Rows from block 7 of a small audio frame classifier, named by matrix and row number. Rows with one number within an expert belong to one neuron, the router's apart. Each number is 500 + 40 x the weight over its row's rms, rounded and kept within 0 to 999. All counts start at 0. Numbers have three digits each.
After each expert's rows are labels from the 100 clips, of 14976, where the router gives the expert most weight on average: "responds to" is what is common among them. Only what is clearly more common there than usual is listed. The data: synthesized solo parts of chorales (CocoChorales). In brackets: how many of the 100.
# router: router (model.blocks.7.mlp.router.weight, 32x160), inputs 0-159
# up: expert up (model.blocks.7.mlp.up, 32x80x160), inputs 0-159
# down: expert down (model.blocks.7.mlp.down, 32x160x80, transposed), outputs 0-159

# expert 27
router.27:510558498535554483483490499505509493515516564547447521475474502455463462450571502563480479411514521387494501474529496432556486447523567495498514434545523531491491473529527487464476518481430542448486500537521507503465364569496444503499457482502498452497487510482467451413506467419450542473505447459468469555520497500475541481443527530535477476599429513558490533518486499483475498498435446513492449528510561505482530458602488483552461511550507593464460513474489447474487488526568463
up.0:462521500484507537474467497524504502611503573505514506437504508489439507497491492506488477483463480504474477514449495471538491492493522460460436520502455511495482496488406557530515497530452483473590514414515440466499526522549515522546516548538503492516492502539505521527554472580527449541532509563521463541529501557521442381481474435493424527440480478443479537465535471573451454412481501445537487535485512493444499447495557390510474456472505450551470508473580484530507417533580563
down.0:512448549567476474503519500538509510442455448477501465559555479492467555541491473534474501506434533453467477520494485520575546516497505434443513474570505529463463453433521512528575461483562472443557494468514511484354496474521461517462539552472555513517502426454481511475462455478496463530519471496552495413500508557481501510541489522521484480571577539450466474423451521500491516518480439546484507482507499400449442460508612497482584499496514517502518488549569504533480452506521558
up.1:568494505548533479472483534556431489480445541570482442557522485564470486510547536532496505466493546496443495558509497448546532484502527455479509555496553425438478516458448462518441550558467540524597433522460520505440467460545452477419488494436475524563510501491492481544531459488446464465544501491561540523451504503517437542449537465528516553476537506497552472442547454531524526550423541455472518556511545450485520568478529438516443490519486499518508533493463519546499377518490437
down.1:465603536453453494539507545437484530453566526538526486481524545449472437514471499478543494498481570553488468544476494549498469462540470498476533576515460476510471577442446532507553564469502460559492466455466485532585519466498469529543570490489461513508446486529445559574458528492565410503502525534525470513456507469466569395498470540508511467500494520439506539471552540484457536433580513581422513502517585550515511503470461537474491477531465509503545453491455486537523551514501508
up.2:500516540565554507579535529615542498499465594520503465485528516509573516470584500496507555477523588431507472528520506517457525524462525550454579518552519562586509442500515450473505396448523566478510500476466582521448496501492485540434521573509498487467482544484488525401526531467437411524512491479448445497540475516494516534509504509547513484532513559491477513510486491509454461508473478527463431493489504448516490502532567522454470538465488466542466437531445506476411512480493538
down.2:544511470436406492485503496567501546500474462459493489478522465471512532562483511475539484491449501589499471443532515475422564491497424510510504506426448487541547488495533490533482434492502497564449545501521428545533544488521544527492473509554519490508476490461444515466544549521520472484521563499504524447487531495542450561547570459509591466351512465447443511540478511524525526506558543462576495509446458481513460498472471486523523487403528419549480460525479508535490532462409505
up.3:472465535515573568485489509522496472546540525469493507444444570501476478484493591492497506538469462503487513538512480510556442488443528495497487569467530532471480443541501403536470502524538516432529410484494570540537569482549513568534507469526477516547582524509534497492456519474446500549502577574519503544539414461524478511493481433529470545444420494521501521462510546552439517455566551448481504540518494576420507498523531412542494456474492438553518462520496492549476456550526534
down.3:534495551427448507492550499582513530545479514451488517505505489554572536502535476471473528495465514476498493524486447485580529552520494379471519462588499502473478467444477489560538520468596506502558488457460429557380445507569455482491447490465558496553490500513516456452407417494494473476556487480468444465496475486479498525596511509521487508578480524483460430521508613499489540497471521499555542475481487472533507507482514497508515493481447498508519481541486485543511435553562521
responds to: note E4 (47); note C#4 (33); note A3 (29); trombone (28)

# expert 4
router.4:466540530462547445515530471535442529473487516555566510515477484514554484499489550532478479523456474508510594521495425456537517578451509477463419462532480533548458496472531508473546477521491491510585523523546500497520504501564564528497457557521491496505478460542528495459525444463514521503497511541504551484470564551504523578586545555530477533507446436473581524538493387561485561489509448507538541487480491530499546524458580556449555526466472458583453547521571500504473438499580490
up.0:531490416482524440543551446474467476504491449450552456446524541513505484487547527448472476540432509531504554542491440443524536559417482486498495478489509559512481474452502488495527459530497510534557512467509507503492532488600552493440460529515492459496465482523508476454485423437532471487475459543493546371495552532464517593583503516512516498532460470488558525567499403538466558477520467435512536505524448482520530502514557565459586538442504434544460529547540510498520500532548469
down.0:551486413528442493528505459460496454524416444443529485484565553419467528503526523438453504555508525495490504554434483452553520534517487558459577528512495564454471487446414505546559466512428476526539535478453462519509557461524522504448468524457506500453485536465484508508487507459566482531467499515518505415519490495436580510537442495487603537462483463524518465548551488575504508471503483410460554495564476467506502470471548567456587478491502484518486496509569509484574482529500509
up.1:469497483487491618468428535467489547545439513555419553483473483512494446508461523557482492447510433562499497446516548477476482438588525561474475565425468435463513529557497520470502504526489456518429528531553529500529487522423520549520478452519507528520535513476504535517497506614464502524500531537494499565499467485518499444449482495529489496435477483513473548428518521491504418482473497544496479502479565552429500491547471464529413443532422494430582518432491532513517469454489528
down.1:456496535463525553487475557559502561475521551519457537514439471545555430513467481588527446424525429510471476435509522495423470448492542477524444490465488408553497511600533545433453504526527487469474515547568497511533493501463515518517530465568492476562497498505480527539499488528431487503536519513500465557493508554544425464455561515565454407453458489507497470523468462399495494496552525504543423509477451541496502502481466447467423496538424505496522545450505488511500544448486516
up.2:500485472449526460548554436536467510496482499499534430463470507538547476507533519454469458522407478524470541492478432430540518580414491433512450445470509528514479454429529502497477447510512508500544532486502487510503525480590570520471472528485479469471463468517527442477490424449517470475502468545468504389469547529481516586584522522504500505533472442502536537574456408525491571446509468468530510477495435459511523501464546557473571543426509422561478498518529502497497470513548456
down.2:577469397537466469525503498504502448511411468440524480467566555402465534536552514456458505511512539474518503566440500431532521507504511540466557514518496546469454496463403506536559449483421473512541511509453463517519551488525533483418460499474520473467478529478497531525494512446550466521456513505524524456507467477431578515515484503485606533455486469516501441556555487515508546472508479401447537484571468488504511512476537563450569463512477522500486527480550517508614519522510500
up.3:538498499514553531509518508472527448470473532528472509556461464520510460470524549543505558489597514354505494493531483425567481473500559464479458453567527486513486516453484584479527474488522536458540575528546510497462431523505554534505419464525474499446494457439506485483463423448536484449552460591513528506514527521457569509484504467475483430521478413528463531517535550523542556496489480500495447576472561523489502515529548518458490512500481544457484513377541498490508555480538471
down.3:456495393562470508511495444459505538505517489473561513497523583444510554527529483483459493491483485541529528536479497533478461509497531559548543543524466553365547486544430512578441509491491512562515457519462524489506503474484479477476564508459523478468528572530484485552557579533457430513504513503524492559504494444487487463486461472421537503471597518560530521483456511541488441493452513443430530471549580446456475555476471502571541465520491505465572498511448505505590472499515489
responds to: note B3 (95); cello (28); note A#3 (27)

# expert 28
router.28:494449562500500538509579542501500555491572446529477541510512487504463512507571474505535558449499481546493568496509506541538499530528533510480546509538548557559507561434601447565600477468457425427522500500495383511530550490468516494482492516489541505471515461522503494496542547466432571561511505539481534516532558475481543551474600542495527449496581536561537490440529501530527460526498478504516462555497512519523504555538555521568512513538575469524516450555472455519543517479482469
up.0:483392532482494479490558481512485568492507486454492508528525519543484477481527484402537488535469472569513523476510469519541468571468437533477525510511529578563525469420543445547517499467508500548476447448398436569480508466504529543501507500442539470511474435501459447465524512483461525531426477489504500419556470462541537568483563511465532433493570609512554475533466495575518480508515497461540519522465422493476462532448508469524528510440570468498481447553471480516470488436513487
down.0:419462489499440508533527500465450463546501549465500537583537588426507448500437479477505463550472501484541521423491477454513477502507500480561487501532477499473528505465430498502482551584516521545434469478444589542502456470530477531531584465472438473507462408499493492497550497481556476494504542520495492480512503427539559562443505533460545442537495492489538516557426448568526511565473488456466420511508452525444444453459525513489533467521539501482489495486500513451415509461480598
up.1:488391527486487478492557477519486563505499487458485506528519519541491474473532488404541493531472467572522521480516476512546475566466446534480526517514526579560527461422541441543509506465518505543473437448397432569481505477502528557504501503445544468511480428501475443463520512475459529530433480491500502423554467459545537565488573512470532436499567604515556479530466496578508476509516492459541521517470420492479464539449516459528532508440570470499485443553472491517469477439515492
down.1:418452488501436507530525508463451464537498550467501538582531591424506451494432477480497467548468501483541522427488479458507481494511497487560489503522479493472534510469423504501484550580519516554431476484450586542510458469537478526535585464469431478506452415502486496502543495481563472494504539520504495482506503433536564557450503537467538435534490493480541515560436450574525515556478489455464418508510443530436448446443519518489529467519533501484483499482497514455419509457475596
up.2:484389526484494476495554473519484559506497487460481508528519519538490471473531487408539490537473468568526525479517473514547474566464450525482526518514530581556527461418540440541511507467515506544475433448397436574478506476500525555504503501444540468509477429505475440466521515469459528533434476493502504421552467453544538564485571512471534436501569605517555471529463498579509476507511496458536518514467422493478465541456516456529532510449570473497486442554468492516467476439513496
down.2:420450492501437500533527507460448461540499551466499533587532589431506453496434476483501475547464509480540520428486482456509486491512499485560488499528476492468535513463422507497475554577524519553429473485453587543508453465538477527536590468468428485504451420500490489509537501477560469490504533519509498480505504434532567558454502538467541438537491494487545514562441458568526514552477490465461415508509450528432447447447520521487525468523534506478481497488501514452418518458473594
up.3:504537458501580465510519485523508486429485529505532561520527458485473577572470498551440490497473596420486518480491485517374523485483502495513479489530515455433504471483466555500553434497505544476581498482569556458530498484462438433493491569530469516539464612506522493459506507507476408561539523525487530456497502491417433487465446495505524501530547518512484483482479514484569488525510548566442456553444535502464451438511521501500465593551482499464498546556529500493476547509450544
down.3:551584546478536481496538490548498492561434487517522496498575428491468555553571511526504543423524570459456462545508487473468542572482476471490515477553467458447455520478574532472447452513548513470546456494495502516556503525448566490492516550543465497456537567525546512449523463490454460484489516503413504451470506528483433484491473411527537547510473482576441495493545544490512450533495515539547460498456481456562455559579449506433464525543498500494506433599547490468542525496483479
responds to: note G5 (61)

# expert 19
router.19:500540548533502542478497554533488505522543510513535566526501514444509497467534516623495544464566513459521559504535544537521459508591544503474526476515481549536470558490518476484537524515414463438522524584565457529537569512484502530448501526543546519450532542489510542496548535541488560539564526507511450554532571502544572436501585544515521508534469495530538558470541524526535480497514468467505459570549519585496538536512521528561465469544491520555513536439578413473480551529528525
up.0:512520513548486515427488522509450549624518537412506553534482523529462509437443524535473505530538496580473537491543471533501451469545502511519462466555500521509491503464448479446533525478467518479504419570490482495529480439542487493496533521585536471446558526495490544497511526529545528450463460392483465491571580416580442478500481464424498450406509541496511484539501460548545455473505477525508497530489513549528479502521482470571486460484538481468464476402545463467495513458534558
down.0:494454419544488554494559511577491460506469486490437471446452461468500567570535495543517551445515542456515575470464478509471493538485400443563476492509556497525522453437486433530474530542537472524477552522420475459458479490560548479528515536472549511488453555480519438506442499514436545494442478472427501519545535411426461521536471514496491464522499535444461515523478506454542474514485505474431577563440537477555530496454519480571456494476490508540425477508512492540506455542525548
up.1:499518466543477503566518558555497484546622537472499435436497486553457534544480504429562479484494524484614456551457466487485467441460413477517478573489527504561442503430463518494503464573531552496469451455475498566508574547544473477514530470439504519504545503519420531535515545508495450517512534519503477502518438548476485467416493506533488472524463527434467522449575508433537475487530567519516449539479509501486449491468495533456511543476493498532446544575470475545510523561534481
down.1:484566592501516474491460504422527533449549481483540537490529532474450459474502506464513459549493489553434470469504544486486482448517550537460594542425505510512536552581513509517520563521400544492503519478573485454554512491487446464531469504522507434496589491543462498539578509498549491490547537532498492537514492547489537463475510492420541551445498439521543499540410559516468414419509494567518456500545534500468476550524418450493472522529489489483557523484436485469516508459515445
up.2:492501638481504484454597505466554572514501471526506492459529570446490550475543579467487560562450515487508516488530499564521505514509384450494572469484547506462514530492512515433448465551530450447573517494437505528542520445531461460507497540495503482525533441500538490504481547474522463486490497482536511535507518493531485458564512557508533581440570515528450460595510505487515504508523542472545532457500486490558508475460467492508508480557573442570502389447497498500526476531470488
down.2:452516477476440545482510503477499487504541492442425525529512498441464482551499507464527415482461453437482489432509463508545516420524481540435503518545514448526461478487472573513513519528560514491541495495591504503515526452475530555524548489536427485549417522547499544449488490472530440505516537540535532451469516557477442452501496455527524484463459467453503497511619481534523499496525514561570509457520469526383505450384562522454485510504520465502496546591489508559547538459504538
up.3:545481609437506488473563467495576602518445406518480521464554582493529519480520515528464564580511455505463499463553477504529497521532492531524498457519510475436514513484578484453465461474498496489544518499472406506528552524474513519494455536480558519550501388486603527470559519498557526481542526520496529560500525479542553461522536554546587534486547486530493528529511507474528495527483498500545534485517458498485473543414485454484527475544536484566571446421506492468540510544488514
down.3:565512436511455492479532516490522408431580522451471471457491460476510545527505501480512502488536479433535475414522516493457567468494452600548480517579511443406521462429497528569505514525523542585572529493517470491501511578494543504526542496461426531476455560563570512448455552454463475472483500523518555480506475489502459530482482458465550509476483536516453502463543492499509539550517492577535507492517445463511470542435520574495489484447483489508480561579404512492488502480461533
responds to: note A#2 (35); note E3 (32); bassoon (28)

# expert 20
router.20:507546588439536508450538526540516513496435523554529569507515541439537568516516465593467539477510522505522578506535557513456555525598514513521509562491458495554526495557466486458528473495406453387542550568496496531528513553452512513442443565489468479493487505548531558446550516468455573560543526490469560552552497485503514508510523527522536514512518514494506498488507521515573548503501476484490574444488530546431565530472457505554508538490442519557501556416478496517522495515506501
up.0:441489586480506565478538536541498546489426594499553449484548611482580534560499591455515530554552527486550495533495537595470465486465477521465542533538510541548466545473468433502475547484510492503532467487446580565554565476464506491452551505475562503510494473475534526526482566532480510475542587500509482515445446531533514446529535507503520549439445538460449504467487458521443540512567524519487531518498444538456516506449548473502489466508494529550515488501548549565480518462485509
down.0:473439549427505532493510483494510525511470564490498418564561441592532522493495506491578510494524499471464467598503477558554487509503518476444480499519500568554462486421541517540525504453509532520488438464530517486502472480553495509474495480521506493556429504466474528531416480509471490525549464535555468432423471546501553496513508464452391535463464540478507495460537457469457523463568517543436538499472501521498500397523613508487569490479440510475462468556501484498459559540510558
up.1:557551467462588472464518462495509451466484460508467546535420465465471529516499401548444444485476472510528537487555537524467570476522454505536474562486435416565488474532469569433482408486517539454492477496481526504527485511447524515467408534468419470517510449530503569414513466455489530518499478485518569493532428478441478529476451470549522456518541543470505449503482547517568529537483482493488548389424523516447514511502444475531488549460491476480512529502478550454510496516508465
down.1:502523515505481473523461454505490463508436430492458537474448517441466455558476479457467433498525480468546513417507503451440515474460491528523504456502517450534524505565517569414406495487505425502528523476437476547585528515458525507463516527500546533454522499553498497494593497412473507525483502469480531483534507455511525551497486523515602453519510512545527508595474547584516544527482463452553464506525452416520514584485488530433478481431588460534457548492464497462525480543491460
up.2:449491577500499551476531528535503543482421587507539452499537609483587533563492593447495521561548528486552498525491534597464455488462479524467527513557521543550466539469466435489459541488520490508533456489436572557547566480462522494448557516456583506514490469471531524524488559525478513474539569494503488528431445518533520459527529518492527546438443543451441511465489453520447555511548509517485525520504443530449513518418546476495489471501506524543502498496552547567483529469503497
down.2:486444549430505516492505471504512530521465545488486425572557426583530534493502506483576500493525497469477468594510480570556491508498525482445472498514498552576454494427552509523512502439504536511493420465531515486532475472538495512464492479518506499557431494472479525530424483505462505523550465541555481412427468544504554509506508460448400548468454546493512492467536450461453525476563512550452536498476495532505503399522602501480569492472454515468454486569498485493463565546505549
up.3:462485562443485517481477513559502499515457583544550501465574583426535488500577517454464577508493559503495516550471468573497513548525505505522528495459479498493484548525478435635533500539478482494513484495485505528503565505565450449584558451517507492552427484526511523519527565513548525521514584512480472549515593457519510441535529510495511590505478463524508489494479431567500465507529599462538528549537454520551465490485496454536466475481454504576535508460462503500487505449488521
down.3:456501558454498544482496531485511510528485569471553448531612513543529512531490480491547546503425505531410464576510443567597500562515499457521542489466488562480488470526538442535551525562460534490483461491483537485449473475573496477535509479482485454512489428457477523497457479544538519509501510526559450545461517547530490517551525446496455479496435464469569472412460435452482496471530498545514541491493549466481536386580579445479508487538474513512520421493546497506522551460499494
responds to: tuba (66); note A3 (52); note G#3 (43)

# expert 13
router.13:514509506519467474429427505550484542482513436482509537542496459506526531502523510583499548504517474471494532519507569563484497511592520526451466553544508538564484470541558515438577552482513480488489512503526474504521497524409485555455474541500419558546552478479507541449586523496465553499521535422562535537454536569553485533471529507548478537544504556459513463434498442586479498527466439441496570555501517565492538518508547495489474500534463529569456522528600550488542462532488513
up.0:514556539515481521518566539476481508550516530515460434523522462496449516474544468545468505505562563413534552532500451530597455488448525431476517471551479525501464569400505554518516488442497536485550523504523533500451434456550467487512523500475570516514549464499494455546370449516507381527507430562509557476463510496391502436474488520470460506545504418503530485508588523480489541532476478544503490486547489523508503476512504476501524489531484529456538520520525474525442541526563487
down.0:571481474491530530518548521488523451597514535460445524510521546496465421514520515520522547480524512444522529470493483420583509517487503448499506450547532476471411446443496505483545454479536557546512561520551563514444465519558535499534440482502513456475564471461535465484431427484542442524505480507465540490472500465455579544520518470495548581554442405543496467561564526459528559490480469494511459520543527470486504444528510536493518504478442478440546529440506480478543580474579486
up.1:530515463440477478531475550499548490433468484564506512475513600517462435448475463495536573514534499514453442502549537475458528457499539499518580481437521498450556498487534456496506550523515487497461537566499580496478552519497550480483435524549453424458491602476507485496515517444512477450579467468522462461556468520537526390551554506526508485544516512472515569499548549558482507504535530413467520528525478420509479477484521510524461514494546507466566506439482394429498486533513531
down.1:562518473463491508513503535542494522493473432482412510431550516540516526494540502492454583493479473455492483458478476470477551507500506539501529525469485454409547491491507543526484419498507508507463506525515554572456478530487553552485430507513426443461544548460476556484540490436546467474577509495518451540534479549550423463539502469501584491560580517498441479497497554555508455470491525478569569490470508480457498424459501527512460540396565490468549540459465506420487493579458504
up.2:487504496485487558513489546492495458441452452490492581439563547448518507497553488522531528411527495498486504488500433497415463504521542504506489502476499491482582509557521512542493499565499453538442512583512488557501551528508570518526503521539470551464511522457475546479558576528535528564459562454413439575553487498563491452501474473546543560494547508571497537507542513528574415507504536496580482549490505537524526519441454466523442445478513487507531514402466429525543490482512547
down.2:549569397448487509526512506446548457539548427465385516478461460555492497451549519511489596478509459510506531444583474513544523542563447488541453513519465439469531484470608479450536494511573501532457526503539517485472484556487495497565443488458452503512535558542573519490533481443488560513502491524487422566522524487516484490554500492486511514558509496514483530518529497520525469501442465449529565510503578511564542379482461527551494504454495494479486493442498501492512486554463505
up.3:545513457452499458526476564515547486441459481547500513443518609518486452469471466498535576487522507492464433496534534481453546474492543507522550481438534489437571485488527461502486540523515490506466515571471564502459553535500564501472449522553448446457520593474498484501525508440507485441587460473526478463549445517549525399538558496514538502541520515480499574494529565571470524506536537420460523512505483409497483494450527521523462512471548508453538510440480401431517479533509516
down.3:540500474471487506523505522563495524491476413459415504439557505565511547507533505474465577501488449466503482464460461456480552487490499532517517511474494470412552497483518533544504433494513522498452505525523555553451480525489549531490438498518435467465548571469467556502528500431544471462585506492535437539525473535569428465546497475505566502562599517519446475498503554539511440443485534467558554483485521490465492412453495527530491548403554502472536535468476505419516496579457518
responds to: note A#3 (92); cello (36)

# expert 12
router.12:499379534503468506480440525547505496405425495535499503523501501427539480504528505569462519425518491419498509426548536514439490478575520494485433510494504408476480492511495481468548482473415432504534502560533539538506501493432536559483469494530495511469510535492578569529563517458398517490580447498549476509452511541513548495475536533504523544526532529468546562431501429525435484486518470477511450473545470523526534503487548530531459487476512516550426521449508489500490414479469498
up.9:458656505587480501529444500364492554425614459534501471477513522554507496534454479446477474516504495619463456520488487490482589556487488556522503568452460503469459577479492491473557502475524455505501509483495517508494513474504489535540559502512569502493520521490495511528497532490546473460488498557514503535504528548490447469487444545436466458511520531476455501465444446436443479497491465505517518461506527466502537487560528578486514516519562532531472510477511479461524596520487463
down.9:580471490514480517488489541506486464463499478530485552518477502454553432440510502485422538534496525509484512417453492499466566542485446584510478505502499494494583433556513528505522435509555458541419513497470481524509515569509537483466474515463422490532493458494455571311499472490482512501501512489435527470477496512559427514558446449522535475448514522510489529527472442599519512522556536461519507492471405507520461502465512495436438499485515463523542492529482519493555493454503551
up.10:458659508583480502531445500363493554427613459538500472479513523554505497534454478448480474518507492617467455522488489491482590561488491555522504568453461504472458578480493495471560500475526457507501509480495517507497515478504487539541556503510569503496519519493497510525496530492550474461487501556513501532503529548489450470488443545438463455512519529476455501465441445434444478498489468503518516463500525467500535485559528578484516517522563532533472509476514479462523597525491464
down.10:579467491515481519488491541503488467465502479529481554520472499452553429440512503482419536530495524513482512415452492499469564542488442587511477506505499492494579434557515526501518435511555457542419515497472476522511515571512536483465477514461423489533493458496454569310497472489479513502496510490431527471477496508555428515558448449524537477446511521513492530531475447599518517524557533464518508493471409507519460501466509496437438499488512464522542489531481518495553495454503552
up.11:525543498546544477485532500452440553427594502527531449493496477551448522475493440585511511473523563453423391560583523486478586468546515529459483541561477544478509534485486525417539536448498542542501484523445479492479488569474467609506499553503526499501487519444450491457567558464562448491507489453510473537517542535515504451461560492517515537486511537460448512450536466534432518442436453518481509497438535442495549518522538540510490515523542537505515499472526470512517424536488514
down.11:523464432539490593502497594487488523561468442523449488461470571481490466487493501389515570529531487466519493507428486466559464567487499501526457494444502476465423498491515524530486449561561511457538532452543534482522518462518503461448567472461518551534546440534501521561420457525480512486535510507514505440470489511532478526525437523508452562524501442572490505566460454547527490459562549462524522484496532573469416507416549455442481498472522489506522505536532495423493534528569500
up.12:535495492493506437499472540532491539533504455515459456440542544560506553519479478498491558475478512478483483499475489525454534497467523492508519525481476515437547476443460448522532475471450485437450471559488579569481495470450566515451503500562496476453554585466515580513538533437537445457568468487575457543477463551554432447499509506458482513553565564452481570420502517524457447467522485443540477515511463464460535541461559494501486462397526536499475583449454451444534474528489459
down.12:558570447501489473509456570529493491484456430521540486430543536517498533481458499541504559576556519473518493496478522490410609497491532482519534489445467538467518496467446520558525518471514514483440482511434570546493517482492518517502459483517503465508521549509501564521512528452528477486558515516569480493504494526618413477498461475468460463504556527458451505458431407501501475405548548425473530465435504455473499533440548499499500487403540484542473566486515512474540437470539500
responds to: note A#4 (100); oboe (44)

# expert 31
router.31:512432458475517503441582482475553490536547525532542512546512506521545529512522537499568479525558514564505510517560457481556492522426484557522491502553437515506490460501494575518550478435592476509503456507524497538566522548512518555524505439536414519528513502543455514426449462457489413485455528549521568525441443475538476524474503447454565466533517491523497443566512586501540559531539495505532539521535519478468456477536452552539560511478541484427533538567493560525540554451528493
up.9:468437502503538469515525486509520505548509562480498519529584561476559526482499541432461546444549441537503461515530469466500536522466525474487515568534512494519473468486499514500473538556490523476495449424493481487504583486450551555563494482537551465489509509515491532470547456495496529541488448491392459510484505459596484501511516514476550507427568451554470535503542537479536459562481532473534438503493547435424508470542429489513545549543602407545509433495514425466529515525454422
down.9:517531524476528469498490505518507560559522419447537478578586480463451518531516513512487506457486529436463482547558505506472545532493525438439503538557441482484434492450562535533534471458573494444561429449530531467523541471506553517534499553571441518527501569493488549435521495451485434491537456529464500386487492573449430512524507437467543501537510492520478486440489494489469432528468522557586454514466440476541464551547547526450493517507506476485511462555527495477515466432514468
up.10:526477446463445536447536480582490510523416516556507533511475461497470563463488546532468490525502452529432457485499451500552494582461538498447538472473548465468505500475542461555463464470481479428487576545503457525478456454550465570492490519481446494473515379485577437516479484545518480499511465488525537560499542479442504511529469493501519533467587455439468514527463540546488523465471430459456547545521445431483528519455482456580504420448478550478535481475538525563473514444530465
down.10:485471563497527468515533493573495551406455508500460498479500578411488496520472498448510502522488466497464495449432509533475452506498509473525450549476492440493553560556469476515491525536444436463569458486482505509484569482466536488433402507515548439500498475454431461456520496518521493488587540494469504468562502539503498450566492469552531461541523531499461472498509507512506497539543537522464465504376385490499526537556548407465511506534558495596478454478516531453492473524448505
up.11:458570470494441534500467511496496527495496511484479538514454501509479476517467477517468466530526485505472485408433501482479504444520498550490463548492539498488563475526489485457535511593493506492426580505545521395406517460475465479518543470475526502567480542449470491484516520572474497595528466517514443484549465565535516509473432423574428519454522523532523474487485380550500376511479498489478509480550513515463547423555550486518498505520451444516509565514574478480483494501487561
down.11:475526515480491460531479459504523508506517450459545545523448505488453478541445515480504479555495439552478490464532504482519456481524515545570572518505534538461597453590489418493569529496541519459433601534511514425429481480458492414552507510487476539511536528465526455422514555526489530507513505524503475452562536486526508543533479472568521458479554490587523484465482455474555436532473465450428453527503471481526540413526544486557581504530479487553463531530544467521503432437490506
up.12:550484490479450541459533470558478524489480495531517546480458477458454528494454536512534470577478421522455467488476414509511500579466453513492511477443515503472479518508516482532539436459499483553512577532466485501476514520533518560492453490506470447486497359491540468496468493543557484507481532482513541577544490523430477503543419500510526519506534439395485464556440536527556537457542461473468598547485405484557485551493447494522502440409498495474545518471516551534509513448541460
down.12:529472543498479531516515512511491507399481528541430504456495558416478501532456489469543536554546498510443457393413498535507450535516489502530451520452516436447496537492469489529500514517490440493539516509446519533466549530517555540463391497479586448464518455457450457526464479556502452498580535471504494517560480473510533443509459462542565451505519546440430475513497534562494504489559524539474501497409455482452466547522530405507489486502542474571491466439494490466468522534446524
responds to: note C#4 (76); clarinet (39); viola (29)